Weights of a small image diffusion model: 1.71M parameters, norm groupnorm.
Rows from block 2 of a small image diffusion model, named by matrix and row number. Rows with one number belong to one channel. Each number is 128 + 32 x the weight over its row's rms, rounded and kept within 0 to 255. All counts start at 0. Numbers have three digits each. After the name is the row's rms in percent of the matrix's.
After each channel's rows are labels from the 100 images, of 14848 (inputs lightly noised), where the channel reaches its highest value: "responds to" is what is common among them; "patch colour" is the nearest of a few named colours to the mean colour under the peak. Only what is clearly more common there than usual is listed. The data: stained colorectal tissue patches (NCT-CRC-HE-100K). In brackets: how many of the 100, against the usual share in percent.
# convs0: first 3x3 conv (model.mid.0.convs.0.weight, 128x128x3x3, standardized in use, each kernel summed), inputs 0-127
# convs1: second 3x3 conv (model.mid.0.convs.1.weight, 128x128x3x3, standardized in use, transposed, each kernel summed), outputs 0-127

convs0.96 098:093077084141106190070103137133116102150148123118154086142133104204136111167112145123161109131059178131059167184148120063192116103110062108120160133169118111110129122158149084125167159098158125133123142108096178072092098085128128103107148138161111112178147084139163124169178139102157139132172120114108162064094055064144168097115164133177132134139141107146101133130097163111119103074133
convs1.96 102:151102166145129110181080132156125165067129113120133112084145168069150131185068129119157086146129129134131166098158157138139193171177107081132127146111130128096100101117149153125123169109140090150163123152128094193147061045116132066117145076085087181139133165157086130121132088154148186127123114153090154143138104127116049105101147139127074113066146064146171138159100144100177115098113
responds to: tissue: normal colon mucosa (25 vs 8.8)
patch colour: brown (43 vs 11.2)

convs0.11 106:109101137107130109150127138119189113148115119114135181122126098142111132136163133199100158148074065164191124115131125055120141040105083117127052176210148081111163179082097129183118119103150109086117141069177097083144116132130096137087157148154213140116094101113147138103150185133133150105144140138123137133104147134161136138089122085123087066147155165100162092103141107138114097106167
convs1.11 102:080150130115183122145084174097148170107176104160128085153165128128141114096179104139144128159091084166148114143116149136160175116112142036163085092094066134119156132154165183112093139064136141194104090116088160117106058125116173104162121151170106087199160187093080132186163090144114125133144148130073120159095127141079086140144127136149115132095137152080145148141074124109106117141101
responds to: tissue: tumour epithelium (47 vs 15.1)
patch colour: brown (56 vs 11.2)

convs0.119 099:143168075141129161143164143143095151050099180126096178184197167155114150070083144179148100195116137129093149123150125083101047102099101171128140173148108122143119136096136174137112151104088125092068174075103094095127176140138183170113151139060146148160109093161147101151107139147124094126180137186131093144115123136188121171122140126100124156131093076123145164098144124116135084113125
convs1.119 102:118143124112155071188096094133135027105093116138141131140078115095174082116144171089070118139087109140140129093176150149168095092148161194098148145139138107135101181154067102136124097148133151093176155120162149110127125108136127181084107145137091112059096111149122120059131121108142102100067061101158107152086140078106117136109145135106147176127159160085115156133172126075064107169113
responds to: tissue: lymphocytes (86 vs 11.1)
patch colour: grey (72 vs 22.7)

convs0.122 107:126111142140081107196110122115122153104110117096165142124150112170096078211119148112158107131150141074179129150069142163164177047116144122143095120132182164177094082115112104096140111138123128145120149233138164109117122140163139163109179134142083138131128113140113195112142170102150130075136133087133080146158122050175097161161102140142148112089127136096158149082141064094169079124130
convs1.122 105:119211170147120063104177158155095113115077101119122118127131129117136140158101173143199169143173095124152140164135148144036104155088120096140135119132089158123096118166164191122080149110094195132183156171140089095151073141174141115097161127101170125105128077101116108109166154127147133113125171183113086127137155139157126110133189181119111129201064093127139147111101134092096164099132
responds to: tissue: tumour epithelium (48 vs 15.1); tissue: normal colon mucosa (29 vs 8.8)
patch colour: brown (91 vs 11.2)

convs0.74 099:143139149165096141107175153072119105077150089114120136152115168127103119116105149153142109137122150100088125140157131186152069126086173128146109094065106150155082134097082146067089110064121135108168119099139091194063109094151106094091162125140134041160124139161144108134131143167169128126063103117112091119123071155101191187122137113168133105133161115078134182060124149179096116086106
convs1.74 099:119073124085120087098165173153127189125087149130167176142208148114110094097134167130129094073119146102109150101161131107113161155136144157096126156073113140180127080165092137121119116133093126070195158124143059040224164120142157130139171143140140109112147114108145075162159133161019125098127135134170132109080142137145126163091130115140102144100115136142137122103158110161111161098148
responds to: tissue: smooth muscle (39 vs 13.3)
patch colour: brown (34 vs 11.2)

convs0.59 103:072140145136156130207131147163159163154145145140120127143184105135162157087150147082156132135088088123095159144069131111136165155161161111052129099117172154106081083087111144103090177157165108101087117171103164191167119155146174124112172053071097154185127146167121148123096145127113150137116090137087117147136065168163085057133136099129120127151128130108131190165132149158129131121056
convs1.59 101:120098139101147162115094133178092119168146075128118134145126128178144141163184096151135116142084096106108165177157110150104100123104163085132116211045118134105149123130081094089128116206192149070174156130177100116153172134078172146101110127157086082150134134155145149146061177068131154148132052139147126132141156091129151107123054175111122108114116131155087151088139169110157111123118
responds to: tissue: debris (52 vs 11)
patch colour: brown (29 vs 11.2)

convs0.19 094:139149090144155118137110101055117173117187100090138193154108140080163138169151087112135127127115176130159100092153105108164142188129209147107129125077172149186145117107097142145138059117060098165123123127100084132097142163055131105143113157134099105103129107120115158119132225135117188143167097116127154176123154120133172127102136151144132124099150178081153125078072157093129071100144
convs1.19 100:120162137121126104084119120106125083125089137180123111162113097104088047095096116175158128140142127150076116132107128148169094122073062095159108202119152175093104147187119138096099086125144071124078077141157117172113203162180103167109104148133167149080124163139170131077092076115155153097106105148105080104132160145184152161137185119093156123139128132150124051156144160119119104109097
responds to: tissue: lymphocytes (63 vs 11.1)
patch colour: brown (95 vs 11.2)

convs0.126 109:112133124119120132147121126172150152109113095099120091107103110137079159158099114136162125110102121090148138151137184124106199135124150113141123141116134173115158075127108158118159142151134178099077122146143142111149111179137168158114151107126111161135153168155125160101124080181112096085105139213178149006104146151209111093061146100190169062090166101102137178101116158128164094091098
convs1.126 106:104145122161155103145197165108120135112082145183112154093149147098088134109201094170099149113066161126084156086081053166101184161096132099140124132136155141083161133158088164177180169142145148115140147118169152117113114086162116186107137111117115131135146114089146163085146115198119201133136143150110148158105182147149118090089147164102189176148179078128073121155123105121087140104107
responds to: tissue: tumour epithelium (40 vs 15.1)
patch colour: brown (49 vs 11.2)

convs0.69 083:196104124123089135120182139106114098164149152115107111113100185145081128114145139060110091142128100135144122108150132124120143106098107000141131145129127173189163131097149124131112137160114102128140176149174122110145166102118058133121184117136113128076189181184129122071073108064105156131147093122158116075116159152105135131158107164175143100169106164050102134140136074145089100135142
convs1.69 099:109163137081132066148152093103108170109141164131117178101135117148166120160127065120124105132091113052079143094183094128114097160151194138162204150115165097120061133099102114073133106103118123119103075126091096142173146142155134163145116103120165098101106077090103119121102140170100185158095130115092115097114112110088142077179167135117112159169159151081163126115069077117098119157051
responds to: tissue: tumour epithelium (47 vs 15.1)
patch colour: white (56 vs 24.8)

convs0.43 088:166117136197175101132148122135088093068108145077150103144112130142112169115083129138189089181090076109137149154152143108129065087121154141085128072105124108107090067156105150136143110101189174096128067180114128074114110185159141100187115111141177107100134170138107134138154128124075069140112171122170169104116082151192081126151156106135142123109107165101110128201107145110151121113077
convs1.43 097:118198082108133130071155203140134116114158107147149144105111097108126158141116052129157149120139107106124050110108172129131123142090115155102177136113152141097119118128110099157100194108178162100144045169124140120144075144135150106115161140056123177137121109147221100129108128130111118088175120135119091118087148152134085157159113188098156104134128137100181150153102093104229148167136
responds to: tissue: adipose tissue (35 vs 10.3)
patch colour: white (61 vs 24.8); brown (33 vs 11.2)

convs0.112 101:147179171170145101086099145081129143113145116134137157109143068109097085111155139159129167232153125064108147136165089194114085125103151117132152108054158133168153100127096121103067103160118112126145127087027076140119133063124139137128144118150170120124142119121108099128119123106142132116120082124147083163088125100128146185139155128159127089158149169190090146134173174150096122049146
convs1.112 107:059128124142106087145151107127074105133119135173116131155160121129155059065156152129151136160116149071134092115030093126176150093142109153144157139125168140150140114099193079120128105138107223102182163110145142159061194076132123129150083114074114166094092108156131149158134102182136173135119124154144122152145124103156183129190120100123133131147109155098124123102141108177098171068118
responds to: tissue: normal colon mucosa (27 vs 8.8)
patch colour: brown (51 vs 11.2)

convs0.42 094:127126109122096122111077143171099108112141134120190089121140091127101109046144117121119129115104124055132115155109073124145209112109110088092102142083143172117114150115168133091131142120136161150121100153120160101125140115183217136202172139174201083082169096155098146158134138121135094085123164105145124151153171107131178105123198086159149070123143136102137119100110091124067110064101
convs1.42 097:084139126210155156118120153108130091135150144122143135116117135105127111116153124173143131120162143121159119135134191092228132092174138154097130074185108234168140164146176088128129146116209115133165095177114114113099098162197125096090185157102120154151126144133117188088113124143112139123182071131153096134140110147132182135127092114094196139118147117109112113185152092100159151169127
responds to: tissue: lymphocytes (42 vs 11.1)
patch colour: brown (87 vs 11.2)

convs0.25 117:142106174154069127125161149147053128138097124119080109123128104171097079146114080137079104111145118155146148134104122209119117111147135118151169136128089095119083150101105122145218093132132081132088133077119129041126140083099140220134183124136112081147135156092099168189127113113136138174143192078164187118106139103103150139099127114176096135082110171139127158135125079078124120125104
convs1.25 104:135140160125087105091132148173125122120092125150175094106074162108104151078144149139098136140113122157137160102070157069160117136106145032133109157083146154135131101154111167159098084099106124044095060060106110093110181123083135105111137081179092169120098179124203132124155165082095127113109160156131138154082187163119130153112120130090107088163145135155158163110149122113074134109077
responds to: tissue: adipose tissue (42 vs 10.3)
patch colour: white (72 vs 24.8)

convs0.34 085:177181127083135151105095119145113169117137094099184090148096108130163123134110087120158180153117086113070083135151139091142070136110161119134109131087102127067163096078131154134093114148085139106135219118169154104053148118138163140073083164096149153133153187129106155089109153123090214118114097082085123094144144159132076131134124065120086075161139120165116097115180127143153100120146
convs1.34 093:135088113112112121113123149129169154071142182072130120135174149123112163182122083118121113125088157128151200108112122169143097129134153106079080139128174115113129127103090116180103145106125058145124102153173158114117149038073139061148133175129123115137086155075143150169114182106101102146131133081159156084138180132172094161179150161126146104069086121123170078089152105128109181198138
responds to: tissue: normal colon mucosa (29 vs 8.8); tissue: mucus (25 vs 9)
patch colour: brown (62 vs 11.2)

convs0.33 113:077129159161144145105174148157120140141142126136074110117087155092159145099070125184103144069117178116102121109133118139229079137101191125118153122129175105189086127142125119042171169117111088121079158111118176112075160072101106112132077087158109156050124096138076112135125114114162124096070144111177130154127108121092116111135127125124161096138130164138113194108109098084121154088144
convs1.33 111:120149081132162166194152146161139092201133096092112163085133145157164129149089068178101163155159135076140094134189111164147147087133099119139121202142174129198132168092161194176144099109074127096142143106089122130162142154191158098075080128073114156095143156079176137156104096163151073115113152134153110115149157139151097141099145154101123108100063161101113114131154120115141102151143
responds to: tissue: normal colon mucosa (29 vs 8.8); tissue: lymphocytes (28 vs 11.1)
patch colour: brown (77 vs 11.2)

convs0.82 099:126137060183138199111136086135095139121108151164134077166153152147157088092181078174131115097104154126190101096180082191163133107175144083171167142098168091154106190106129088167134149066115143166091110150119151152154090142144138129146150171102146108119129176078131157087130129136120072077112100133154114152155181155145119143140132046117135070163128173129127084105133146112115083150144
convs1.82 101:083116173145199165173137107124153166126188115135142057109107040211125122159130158175099096144148114122106116139075145117115113140103147155172145224149101181117103078171094121132140086095168149125071146181142125122072144131141116131130155055117102096181098125142102162115136109103104137114098117128095121106173144127163150110151124151049126144113148137105178100108172104087157125109145
responds to: tissue: lymphocytes (37 vs 11.1)
patch colour: brown (49 vs 11.2)

convs0.29 097:091102118129108092163123136158111117116114213074111124096139085087136107065120088101064155111110098146139143096033094162162121105164089184115132085085141155142084130110109116152078127078126129131089128115117149132144112067063157132123181140113068085107112121130109117143124109132099051111120139143127111097130130104120090153216145107137200160127171171107130172140102177169169116150155
convs1.29 106:148126080120131144147138150177110102101139103121107093054141109155099122132114077113100125120138089112137179119104226159150190134133091130095157162167132111131104129122076160178135129200110111152211172108139085140111176142094192085148134120179170130174131122144108177107115111088114093179110171130140097042121125135079107107080094094196136142095137094133151121152141156081130109134154
responds to: tissue: smooth muscle (39 vs 13.3)
patch colour: white (61 vs 24.8)

convs0.61 095:113181110132149160072148162040139162092122107122124140099173141126166148114163089150139125139106109096120182160107135134100147103129116160115130136175129093151079165135141156091145143081147130162110097148116120154187103166095146161161169114116162215114181111173130117103077158061129088172128168161150047130117103118108114142106141097071102078170164225197141116146118123131131139118109
convs1.61 113:094098109076168165181175178151139137190123152126115095139140127179086149109147135118091178122127151140125131129143152128105115173148174109160095121113200095141195149154100082048131110136119179149107106158121144080104095123141075080090139147133175108139152170115146114128105159081147108099138090187095161153138130181122178114071153208105121183150140101136159187072114129121083121102091
responds to: tissue: normal colon mucosa (30 vs 8.8)
patch colour: grey (61 vs 22.7)

convs0.97 100:119136122148139099132168091079104199087111081161065166111149097086143164142142126137105118137111129152160093164103162060148160127143162100082150159117072129154113100069145155127177148147115164133178138153092129111146071093113163128103179122158113162093131079121193125110046114110134117094122154112129150078178138154193112070136117110193113106134068121127127195142124135134089197117153
convs1.97 094:204164115109121100045137164014127167149166163152122077138163131126133146169100116143106127159161128188155191144106134141162083150118169171107052153125141154154122109090125144153155180150125132143141179131163112151113140122144131146141174081161141135107110154101078135137131109109172110164099130090113162101080075170155133138124110142091171166085161127174141133144095100042107094147141
responds to: tissue: debris (29 vs 11)
patch colour: grey (49 vs 22.7)

convs0.23 106:180156202137125126139232152127100103123120192172063144173102102129110158129141161128096133108081151151143124082151133125103073111148119158097165128093110175138088118101112145129157118171114153063073147142091110161093124109135087199134124107157123138147121108185142143169124121090130108140116053135182104094120118139160084101158132172103163049124148198144132122167126159174164101147151
convs1.23 093:049138129147153135095108099180119113132132154169115145117173184123138143138172175122101177088157085134094156054124167137158131147130187136132077134112207158154143161123145136129123102131194116188146087169113186142094142089165170115102086149124164110156099124119122140095186135103056155133131162123100101136134143115165159177136182081078134097164112121166121160189140181142083129136081
responds to: tissue: tumour epithelium (46 vs 15.1)
patch colour: brown (39 vs 11.2)

convs0.9 080:115188120104164217154120128102142091092161114112160101111093108156134068110106078229176087133181120112167105127133147123158181146142145153143118159142161117160180172097145050115153143147113071087143134129117117129097145096132125112171116170130137140152160108082144123079110071133170137136100162082127096150148147098124065141062162110100115123151129122105128070056142099134145111066135
convs1.9 084:153127120153107153131089154080121112166072117122111088152155106142159114072084139106154053184129107146095120132155172143126149209099073102167189104092111114177147097121131194133106136137079089068186112104128101053104138091129154146117152129131152103135136124186123098118085104160179142110147102141094157101115111145156038147136127084069100171154116142103111123084076109126085135103122
responds to: tissue: tumour epithelium (46 vs 15.1)
patch colour: brown (81 vs 11.2)

convs0.91 101:136135113071108144096175134064135088068117097119104101195152167116100174123103124154098108109099141064165170116142129159117053171094160117079132150116085126150167093143123154107130139128099136104151132097105129110133189098091100104160083098116180132188137043138121161131190148101124128112158119063165178101161146125106070085129104145164109146113171099172144120207108160163151112141132
convs1.91 094:123172116111121120075134095153175123151183142078153132097143177115107084157127096114088163115146168215122107138061121124145074090128136128119136106132106084137143172145092160135154086132153183139086092126135131148088129112147127164153077110187120064131107200157173184088120128112115176143132214159128167144136127155149132106170160122089085126073090079187154155086163128157106102154120
responds to: tissue: tumour epithelium (40 vs 15.1)
patch colour: grey (46 vs 22.7)

convs0.106 095:135150123128076107050139198110105107125166075109079140120124185087129170144132159140120168142097150134166156110078131116153093175152092109190098153092147057156133160110099098137117151107165107148132137119099183220144110110123125113147155101155146163155059137127098118105137126072144081128154159142129139113075090138090120212190101126153133059188163117162136120112108167139143120128152
convs1.106 110:039150137163118179138139102118165149124098128120061154148162117127142147127145139166104089116126176150159181044065136120106130165131116156174167100177145112100103132099157182124136129128112118099199098106089152170091073092141166121109060162115145166128146144150169131183213103126117108175168152107156100131065147098161148165182126106107141102117112172148141179128102130104108153119164
responds to: tissue: smooth muscle (74 vs 13.3)
patch colour: brown (60 vs 11.2)

convs0.108 110:112111137151158148181098084131138063136178087144096144170148050103116169143137086155167201125139098095092110151093138150098107146153135125141106122125152160195119176152169118123188110087085107122128161072075148122130075122101122117170157121188161175110137110132189142122115140201158128135172138183166110162114122106109140125174108109108151158095184106119160205143147126134065172145108
convs1.108 093:094095144136158135156175122088123150125174097134099124134125131161126095124182058087150154137125093121192133131142129148177116101127169175136094173230105127134106109089113059082144180070138158111110118145131103131129128116192110126090119105106140163097135123137079120125130145169130123172201124161135198151083156167195193161107101137114121141101122116119137090108099073080085185138088
responds to: tissue: tumour epithelium (34 vs 15.1)
patch colour: brown (38 vs 11.2)

convs0.68 106:097131171179125110155142080190153121156123083121051131152159135133102132138128119143167060149173039137120148162097077066205117099164127133181180118139100119103105111147151110124123143090115097116099119093143120189145122135141130129131132107114125096106091132107124129190099146124174134147111138115097177123114055097046139094136135099157130098122144199182058151101155122195111147123151
convs1.68 100:146136084193115131144132138082135106127171117163109120124112058116156184115182060126085124179122146151129103125145185137156119128072135058152170146120101101092148158134084147098107134174119108089088151161119114128081130152156061160137135107142168123091117101087131164084093100104121121113153067132093104149103140193093035080143208155156101132161139108137146118194118135106128143137174
responds to: tissue: tumour epithelium (35 vs 15.1)
patch colour: brown (53 vs 11.2)

convs0.40 106:172107121076131142199133091121179146121162132114145117119127123086164188070160103138150136148106111125177067144146169093090125156103130161157181143104174123143125079192145144134072145217102198135075140172083154101152124109091112156119101119110137105131127137128122152089123121151099099115046116116095105182121136166060113093099085104112112135141176133215142157159107153142155121161122
convs1.40 096:123112177100080136112129163154108149172101157140147176143116106156131120196131092144140128144195115107154127109081120131062109133156153154101131084082179117105125162125103156128175118067142180118128109089186149125121091086111086141126121129130114110118155096096145119124065133097140165112145178066160205119136183149082163199150117098165077105136163111109147114067156086221150121102106
responds to: tissue: smooth muscle (33 vs 13.3); tissue: adipose tissue (31 vs 10.3)
patch colour: white (55 vs 24.8)

convs0.45 095:146150119151151102132179111183178114092145169086152071109140111122099138103160092132131169140139133044114098177205096138096136086120163098074179154090126056142103129156122108127153151122162150109150127143077058116134158113099160128111113172070153144087141038108125168161128128112116142133117098105156153189146088149149178177076179135178164121128156134159120081142097144155141102156150
convs1.45 099:098172151127096112104139168157106196060124167159127173112110104170137138132132103106123163155153131152102181148146102164166110091126103153090141150098133140176187162147136154109136114133163119143138130205151106149110090117094101083142133076207140167110163168106143169168191161121052132164078090082105194165143134145134141119131141091114086132136124145118114119137139168144239136083144
responds to: tissue: normal colon mucosa (31 vs 8.8); tissue: lymphocytes (29 vs 11.1)
patch colour: brown (57 vs 11.2)

convs0.21 083:092093071145165163128128140110092097196185128147148101108122156125139140110130093105156103111155102119082173171141101136178142109094120211038103159173147104165212158193144159142132146136139104159143071110137102148142076178139084063091121153130119124107160134159146115096140112076166137105162072103150128120151156155142180099080106083141097117173152133099154126075130105164115090132104
convs1.21 091:138182110131122092181145111086109106122123137158147142094080127104133094141167177209097130113146150135161120123136123103110155161062165115140133155143165157182105196196143152128187148165103156115063139137113114132134107165034103125148137106149158118142112172092160074161107078101129115100084117180099171124125073129113133142124081131155124107112110099130167099118161175196190159082175
responds to: tissue: normal colon mucosa (25 vs 8.8)
patch colour: brown (61 vs 11.2)

convs0.14 094:091165170096060130146079179145110124095137158153152100119156137139112036079130167135177076080106154136105134105142118106174080137136176207131148177114123151144109112107102123133187059208155158161166072130150166170121135146096094107145110067130161101150099133154173142116139180135147115121081122116118159140119123092159139151133135045118134154193063128120116101119118144102126121110117
convs1.14 101:108104069165085089095105112123115153146162096151158122116094100144136117094157183073153125078123161186059128159100137110089155168092095102147156070118098161165132153162170137124160116194159112075161126103121160102186107149158120129163078120124157151134175154119136125109096177171181195166100124152150139220176138104154149124120159085109115137106109150105099145071138136087137143063111
responds to: tissue: tumour epithelium (50 vs 15.1)
patch colour: grey (46 vs 22.7)

convs0.38 104:180070189157130164138130100127153123157086084126124114063127143156180147132170124086144177179084142102158125119195086133122137150123107124064110076115150117173145184145142094111126074147147138165139116133074218064122094152091156135153095141146100120142084151158077150158123144132085124156048120134130146122099122103152130099124156139070104153108091114050152112157104139093179166138144
convs1.38 102:159142128150104093101122119118099106167111140129191084135112088120109172093144144197140102162097107147192154171157162140143196110128144105059090143133116119090118111114156165146133143081182152134172147139121121122100142086131153088167089159095123105113116160092126120125075192169108096058093122080121113126050152150089144191103137059165159069136128174107087103119125187105106172146108
responds to: tissue: normal colon mucosa (29 vs 8.8)
patch colour: brown (47 vs 11.2)

convs0.36 091:138103124118115117106106127093152141130185106102116107074112121126172103095187098076162123114101133160150153067100099144079170095116062135078102145132169148150158167083135104155162188163167165198171132110188140131141152109159139126134096115120125123195091136172152086087120110094128137116099077143124142107137182148193154119065133150139062135095112104135147112088172085075200168127140
convs1.36 088:129129105107138135107136080213087095095090139137165130155068170111104116047146134139157149079169076105172135099136135076121171161114189090138128189101128109136127141111141193112162133120092126114167131175113147155151127134124125131085074121092115143086109169112100111189068166130095083183142166095106086117174158131113044149117133158166125078147153173113100115128093143085093153154148
responds to: tissue: adipose tissue (68 vs 10.3)
patch colour: white (75 vs 24.8)

convs0.103 106:048140089154124119144171146157117127142136194081119118092139173115115118185156152128144126128094160123150154132127160136159103106103133114138199103147203187165108147132108160135183146170123103116076124160115132154167111133096121038046108177080174135163100168124184177109152153141086115136129096107101108108154156168140136072117146100102153163153172154118148047156112099132139170092139
convs1.103 109:139092176106106087135066145146144144114103119149121172076139120106113165157135111161176147159120137109103157067131174097141151121171142067122148095198124126177143130161126133188118170184126145144124166102100121156112153104154169094117154097129082173186185168150118124137159131100052123106112174126087182101089146170152096083042117109126140117174208122154086137106106155083129137145161
responds to: tissue: lymphocytes (37 vs 11.1)
patch colour: brown (81 vs 11.2)

convs0.15 096:019169108131135160121145173108088127090159156145110054051151125212120128125169116119152114134126137153125118145147155188154099160166148124085103159076134109162097170100101098117074133134107105118120126125151135106113100073091081125126162187103100169151166141136103127118124212136075160113144107074174123133133112118159134137118100111148149053080106120171139099149157127166178136082147
convs1.15 115:119215140114163126113128171118079141147145135132162092090125124081142183122134121155156157103108129203115139078105126199160100103124163076106146120165118168120063134137154136135150094116166129154071180162112135087175179169117142066075141048106135130194128096077116113092132146138160116122148094118137119131119187066194141182121118121174134145087116131114115089120176099141088155120118
responds to: tissue: normal colon mucosa (34 vs 8.8)
patch colour: brown (44 vs 11.2)

convs0.79 103:106112121108171083084111175126151118154163144158168116168159160104099141199139129126101120123176144094098089102142149130057091119122161079106170160107069092100121080118175150115119126123136137137109129165120094128150142099120128071118104160127150150185197087152114129148116110100134118101064223113173156122136129134107139123128200204214123170115126101084158135114113118115210162123124
convs1.79 104:154183098145130148102172062127055120116137173159113125135178115125077141130120128131082109115127096125126110157194179104126166095118118124150167089131131160127112236151167100084110149124124120119129106097055112146122171135155132126117101090072120069069163126113090133100115084127180128055156168184128112077133125122099128146149130120118123102128096147124140085141129071029167117157157
responds to: tissue: tumour epithelium (39 vs 15.1)
patch colour: brown (36 vs 11.2)

convs0.6 112:043102090162125135170184110119107204096170151084124176103106188042143134139155166078184073059173139167140103114182116110141095147110123113101106128121080132119087128123168103120073120164112150156107133105131126221138174133163147108112116133092172136118141090125143128103188120140115172177145116120143125134185120128139158140128058122107078125120155118175135119143136109153140145127182
convs1.6 098:130185109059179092155115150165065130152129156182215159119123150140175104129177105094152113096128130114099153114090138158174103127121160112111081134163207113121169094079050173060130111127149185113164144168158168124164156096155130143127133131139157068134131109183126097124151144142114127108061114120136135113086131112144122178138106100165051110116162083099130079143133148164116139120155
responds to: tissue: smooth muscle (49 vs 13.3)
patch colour: brown (27 vs 11.2)

convs0.86 096:132167146129119133074165125116121198140139091156101094087139119108162193128116103186164192130114143141115154152108101226084152144140117117128138106101180146168163085120123099173156095161136149166103084103115143155174125188144182129099163152151103147145150212179123103076138153135158156120120106058105114087132167079078101117179138184136149144100125124159111152132079151070120115132107
convs1.86 101:109122168212168144094151114120153128134161156098170146093103173088188078118071141107127101138085129127081124115170122120130134098114130112169076127086114154132101066160109161087123135167147104091193117094109126093138147166132205089090096115154135131112105151181135145113134102132138124110145151164169081092114142050188162106110165152097131132152141048151110178186077115155111092158095
responds to: tissue: lymphocytes (29 vs 11.1)
patch colour: grey (51 vs 22.7); brown (28 vs 11.2)

convs0.31 102:081106153125169086141167205114134133123133157120144163164069149107081126130088161187157165186156085135163117122163123161094070089158142197164113143131140142095115115160047176154062143153132158101154140149122136074113109090137174179160114086049083130125086160097153125153145108173127117178088105118135115088149148109173123138116136153144167120128141170093155176123103135158141064114142
convs1.31 101:135154145172170122114115075177107137159149146116159157123176115099140200149154094184101093116099099082143170160132179119132108203126134163116183135158143145134116144118125096184190184098117171119120182159085134130114144109173080136153188181132117091185122167132119162133156138158103100142091123154128063098100165184165220120110163177122095132148131165125148152088147092149131136143097
responds to: tissue: normal colon mucosa (28 vs 8.8)
patch colour: grey (49 vs 22.7)