A small image diffusion model, trained from scratch.
Model: 1.71M parameters, 48-pixel images, arch unet, norm groupnorm, activation mish.
Training: soap at rate 0.0039, 14900 steps, batches of 512.
Data: trained on stained colorectal tissue patches (NCT-CRC-HE-100K), 90422 training examples, 84.4 epochs.
Rows from block 3 of a small image diffusion model, named by matrix and row number. Rows with one number belong to one channel. Each number is 500 + 40 x the weight over its row's rms, rounded and kept within 0 to 999. All counts start at 0. Numbers have three digits each.
After each channel's rows are labels from the 100 images, of 14848 (inputs lightly noised), where the channel reaches its highest value: "responds to" is what is common among them. Only what is clearly more common there than usual is listed. The data: stained colorectal tissue patches (NCT-CRC-HE-100K). In brackets: how many of the 100.
# convs0: first 3x3 conv (model.mid.1.convs.0.weight, 128x128x3x3, standardized in use, each kernel summed), inputs 64-127
# convs1: second 3x3 conv (model.mid.1.convs.1.weight, 128x128x3x3, standardized in use, transposed, each kernel summed), outputs 64-127

convs0.102:535486496444462490482515492534551459531522493520535546548520456433457425459446494472499477542467500461468439502521452503453463512598504461517446486460426537389503506498480566487503399555492510
convs1.102:460566559413463474556559457437485483466438523595463499503475495506428474508448492525544495538510505523486492486482526514534474534511558479508441497540469510548485502425590476580475498485468471
responds to: tissue: adipose tissue (39)

convs0.13:543444431536496472487472512605502460396504450479441500512475488552497484519493496459539505482559546515470544453488521474567441586502492468452478464583525495494512492526572476481480466491468519
convs1.13:504515422537540505431515512542484600505525442474532538477458484501486431439501514519526470471470495487485520467517483476496485511446582491471514441471486527421483491524425566495498474488469515
responds to: tissue: lymphocytes (40); tissue: tumour epithelium (37)

convs0.41:440516477458604470524507492518517525454513546469444557493466502524515579517592520500554469476492471517526545485585445524538502455516503504462434442483542549443492409492507459572501480508551524
convs1.41:484417528543509492546516465444504520530635484508524448512462502558496479517479563563487460503546471468503474501551481473503595502530520545527458521554584451458443485485507497467458461485409491
responds to: tissue: lymphocytes (77)

convs0.5:478436444508538513560544482499475486514505523526446551466497521472523476496526502434528552481462466467521531536537568583603473461503506470478484441459528489483529480531487527528525495507563448
convs1.5:508509452542529456540522504492505505507585500571529503429515490440542557461531443493520432542471522493461473537511545519424547532467522542593495527465457484542560563515465496499479483487477519
responds to: tissue: normal colon mucosa (28)

convs0.23:442548579562402561496493482509525470482505465427475433481533586542518589549480406507468530479493501443480520491552531554484473504548526489557479530479544506546446507571503491477568447481460530
convs1.23:519455501479510502467482512496526540522502537509461525468481470498461531472526564533564474512533478504503505515470473493590515519475559571492512510449476587484473555555510454573443436489416468
responds to: tissue: smooth muscle (55)

convs0.57:462530543536561551523468487529540446434491516547524523479571413559484501431476494552508494460456475495470526468505473473445483426489496491511445538416502486556546541414498423528465510547564426
convs1.57:437474521449537468584496505510553525461447497476501486450501491469519493550491500502525491492476480519484510466520547511523499440532564566450488465473538421472509496533424455485469495416452506
responds to: tissue: adipose tissue (35)

convs0.33:501485512475509470549481522516467445512555478480516487533505491594469467499502514536519453510533548438458520496531529510485468500445536551439455498528534460517504460490489491479491555524537447
convs1.33:462462496521508447447536496481567479512492511472511533533503508530511498461548473483475466521470486487482488470550440463515504506509482511481519526482491468537420498419513494547503437483529426
responds to: tissue: adipose tissue (70)

convs0.54:476496552465509554482551547401478505437539580484484460432467518470568472569512492498474466460492479542412522526446504464499487529501469497422482537451541471516486552509510485486499534462540490
convs1.54:427456522504538514433497445551602568469483570492538440472415496508455484471448550496464563474516497547462506500472506497439549519494514451567535485506480506496521478489538491515537451524481522
responds to: tissue: smooth muscle (66)

convs0.31:486435501517526558483526507513517494509536498536489407473479460564526543585530538468489618522486467560533489474424510500501446514531460526487493500551546466537482503498536483544468461434505450
convs1.31:541537462512457477525538493525509528455516535481523486499508496511488525518506534549517547460565553478510558519505551583455541503436488534542457597481484517507487508548446484588505458443491512
responds to: tissue: tumour epithelium (44)

convs0.76:518444459563481480518546383536553474465540525481546541499537588503496511478491511533539563538427502545491533500522522444503485535479506473529534453449473514470572494505482455569466535524501527
convs1.76:452539536539501498518557594486521543464508485489508544493479530598480503520444570526558478451499480449525485512503484433480499560456522452458500493511449471543490554566478502529411458545488461
responds to: tissue: tumour epithelium (45); tissue: normal colon mucosa (27)

convs0.125:514499536587465531441534497458540464517503455540452472497505458457523500506493490490603452458457536601519485484478482507492499456537452513550558534472540487469525499560586493496486490465512415
convs1.125:489591538531434481476545493560440536520526501451474498525512580462547509511476508563537571461498525484520490527487530536533489488525558435524484522497550512576485499516546463481521516538497433
responds to: tissue: lymphocytes (65)

convs0.36:513504489437503431474536460524488534558532439550593442468518451521519506544464485467552465528488549431527483473449503504510507466480536506525429519492451525509545480524479529523519453518507481
convs1.36:532494566448474522470473534477508537509542518467520481559545545475483582508480490465533503586494522551520502512483462468484549515456532524493528524505425510505426510566483518462527509551553559
responds to: tissue: normal colon mucosa (34); tissue: mucus (32)

convs0.118:423441446501494476493439459506520446512503510466441507454511422541486526497478545520582483522503508444501502499483465562546495490508497439546494529448547518551521539552458591551619487436466530
convs1.118:469482506538489596464529495469465511533488463503458488471568516505489445508501541498499452495519509500443474516526528496500502526439444604496520479555543477464491518554491482497454490558530475
responds to: tissue: adipose tissue (55)

convs0.103:514512536484555480503564504511485482484470451546470566469501501446460487467479511515545492444533469562512474489487451444470447505625430466469529559473488510479557525550530529559472484499538505
convs1.103:541498516451549475529517471505446516522476480486502498551455554489551455465508480511487494571535579542415495552492492494502492466493419512456496547442489505432582511541522547524512506514485545
responds to: tissue: lymphocytes (62)

convs0.65:535490526443509512563534510501549480475490527493494481453539524454542557523495475429372518468458520522520535551486512474596496512516509536491467521453450503499402417497532513518535546450513555
convs1.65:505488537567489530479444457550527557460530512543507472501524590496473510519582405487564528542480542515501469459499513543479505440408467525488530528602548480558493506535535544522481539509502502
responds to: tissue: adipose tissue (71)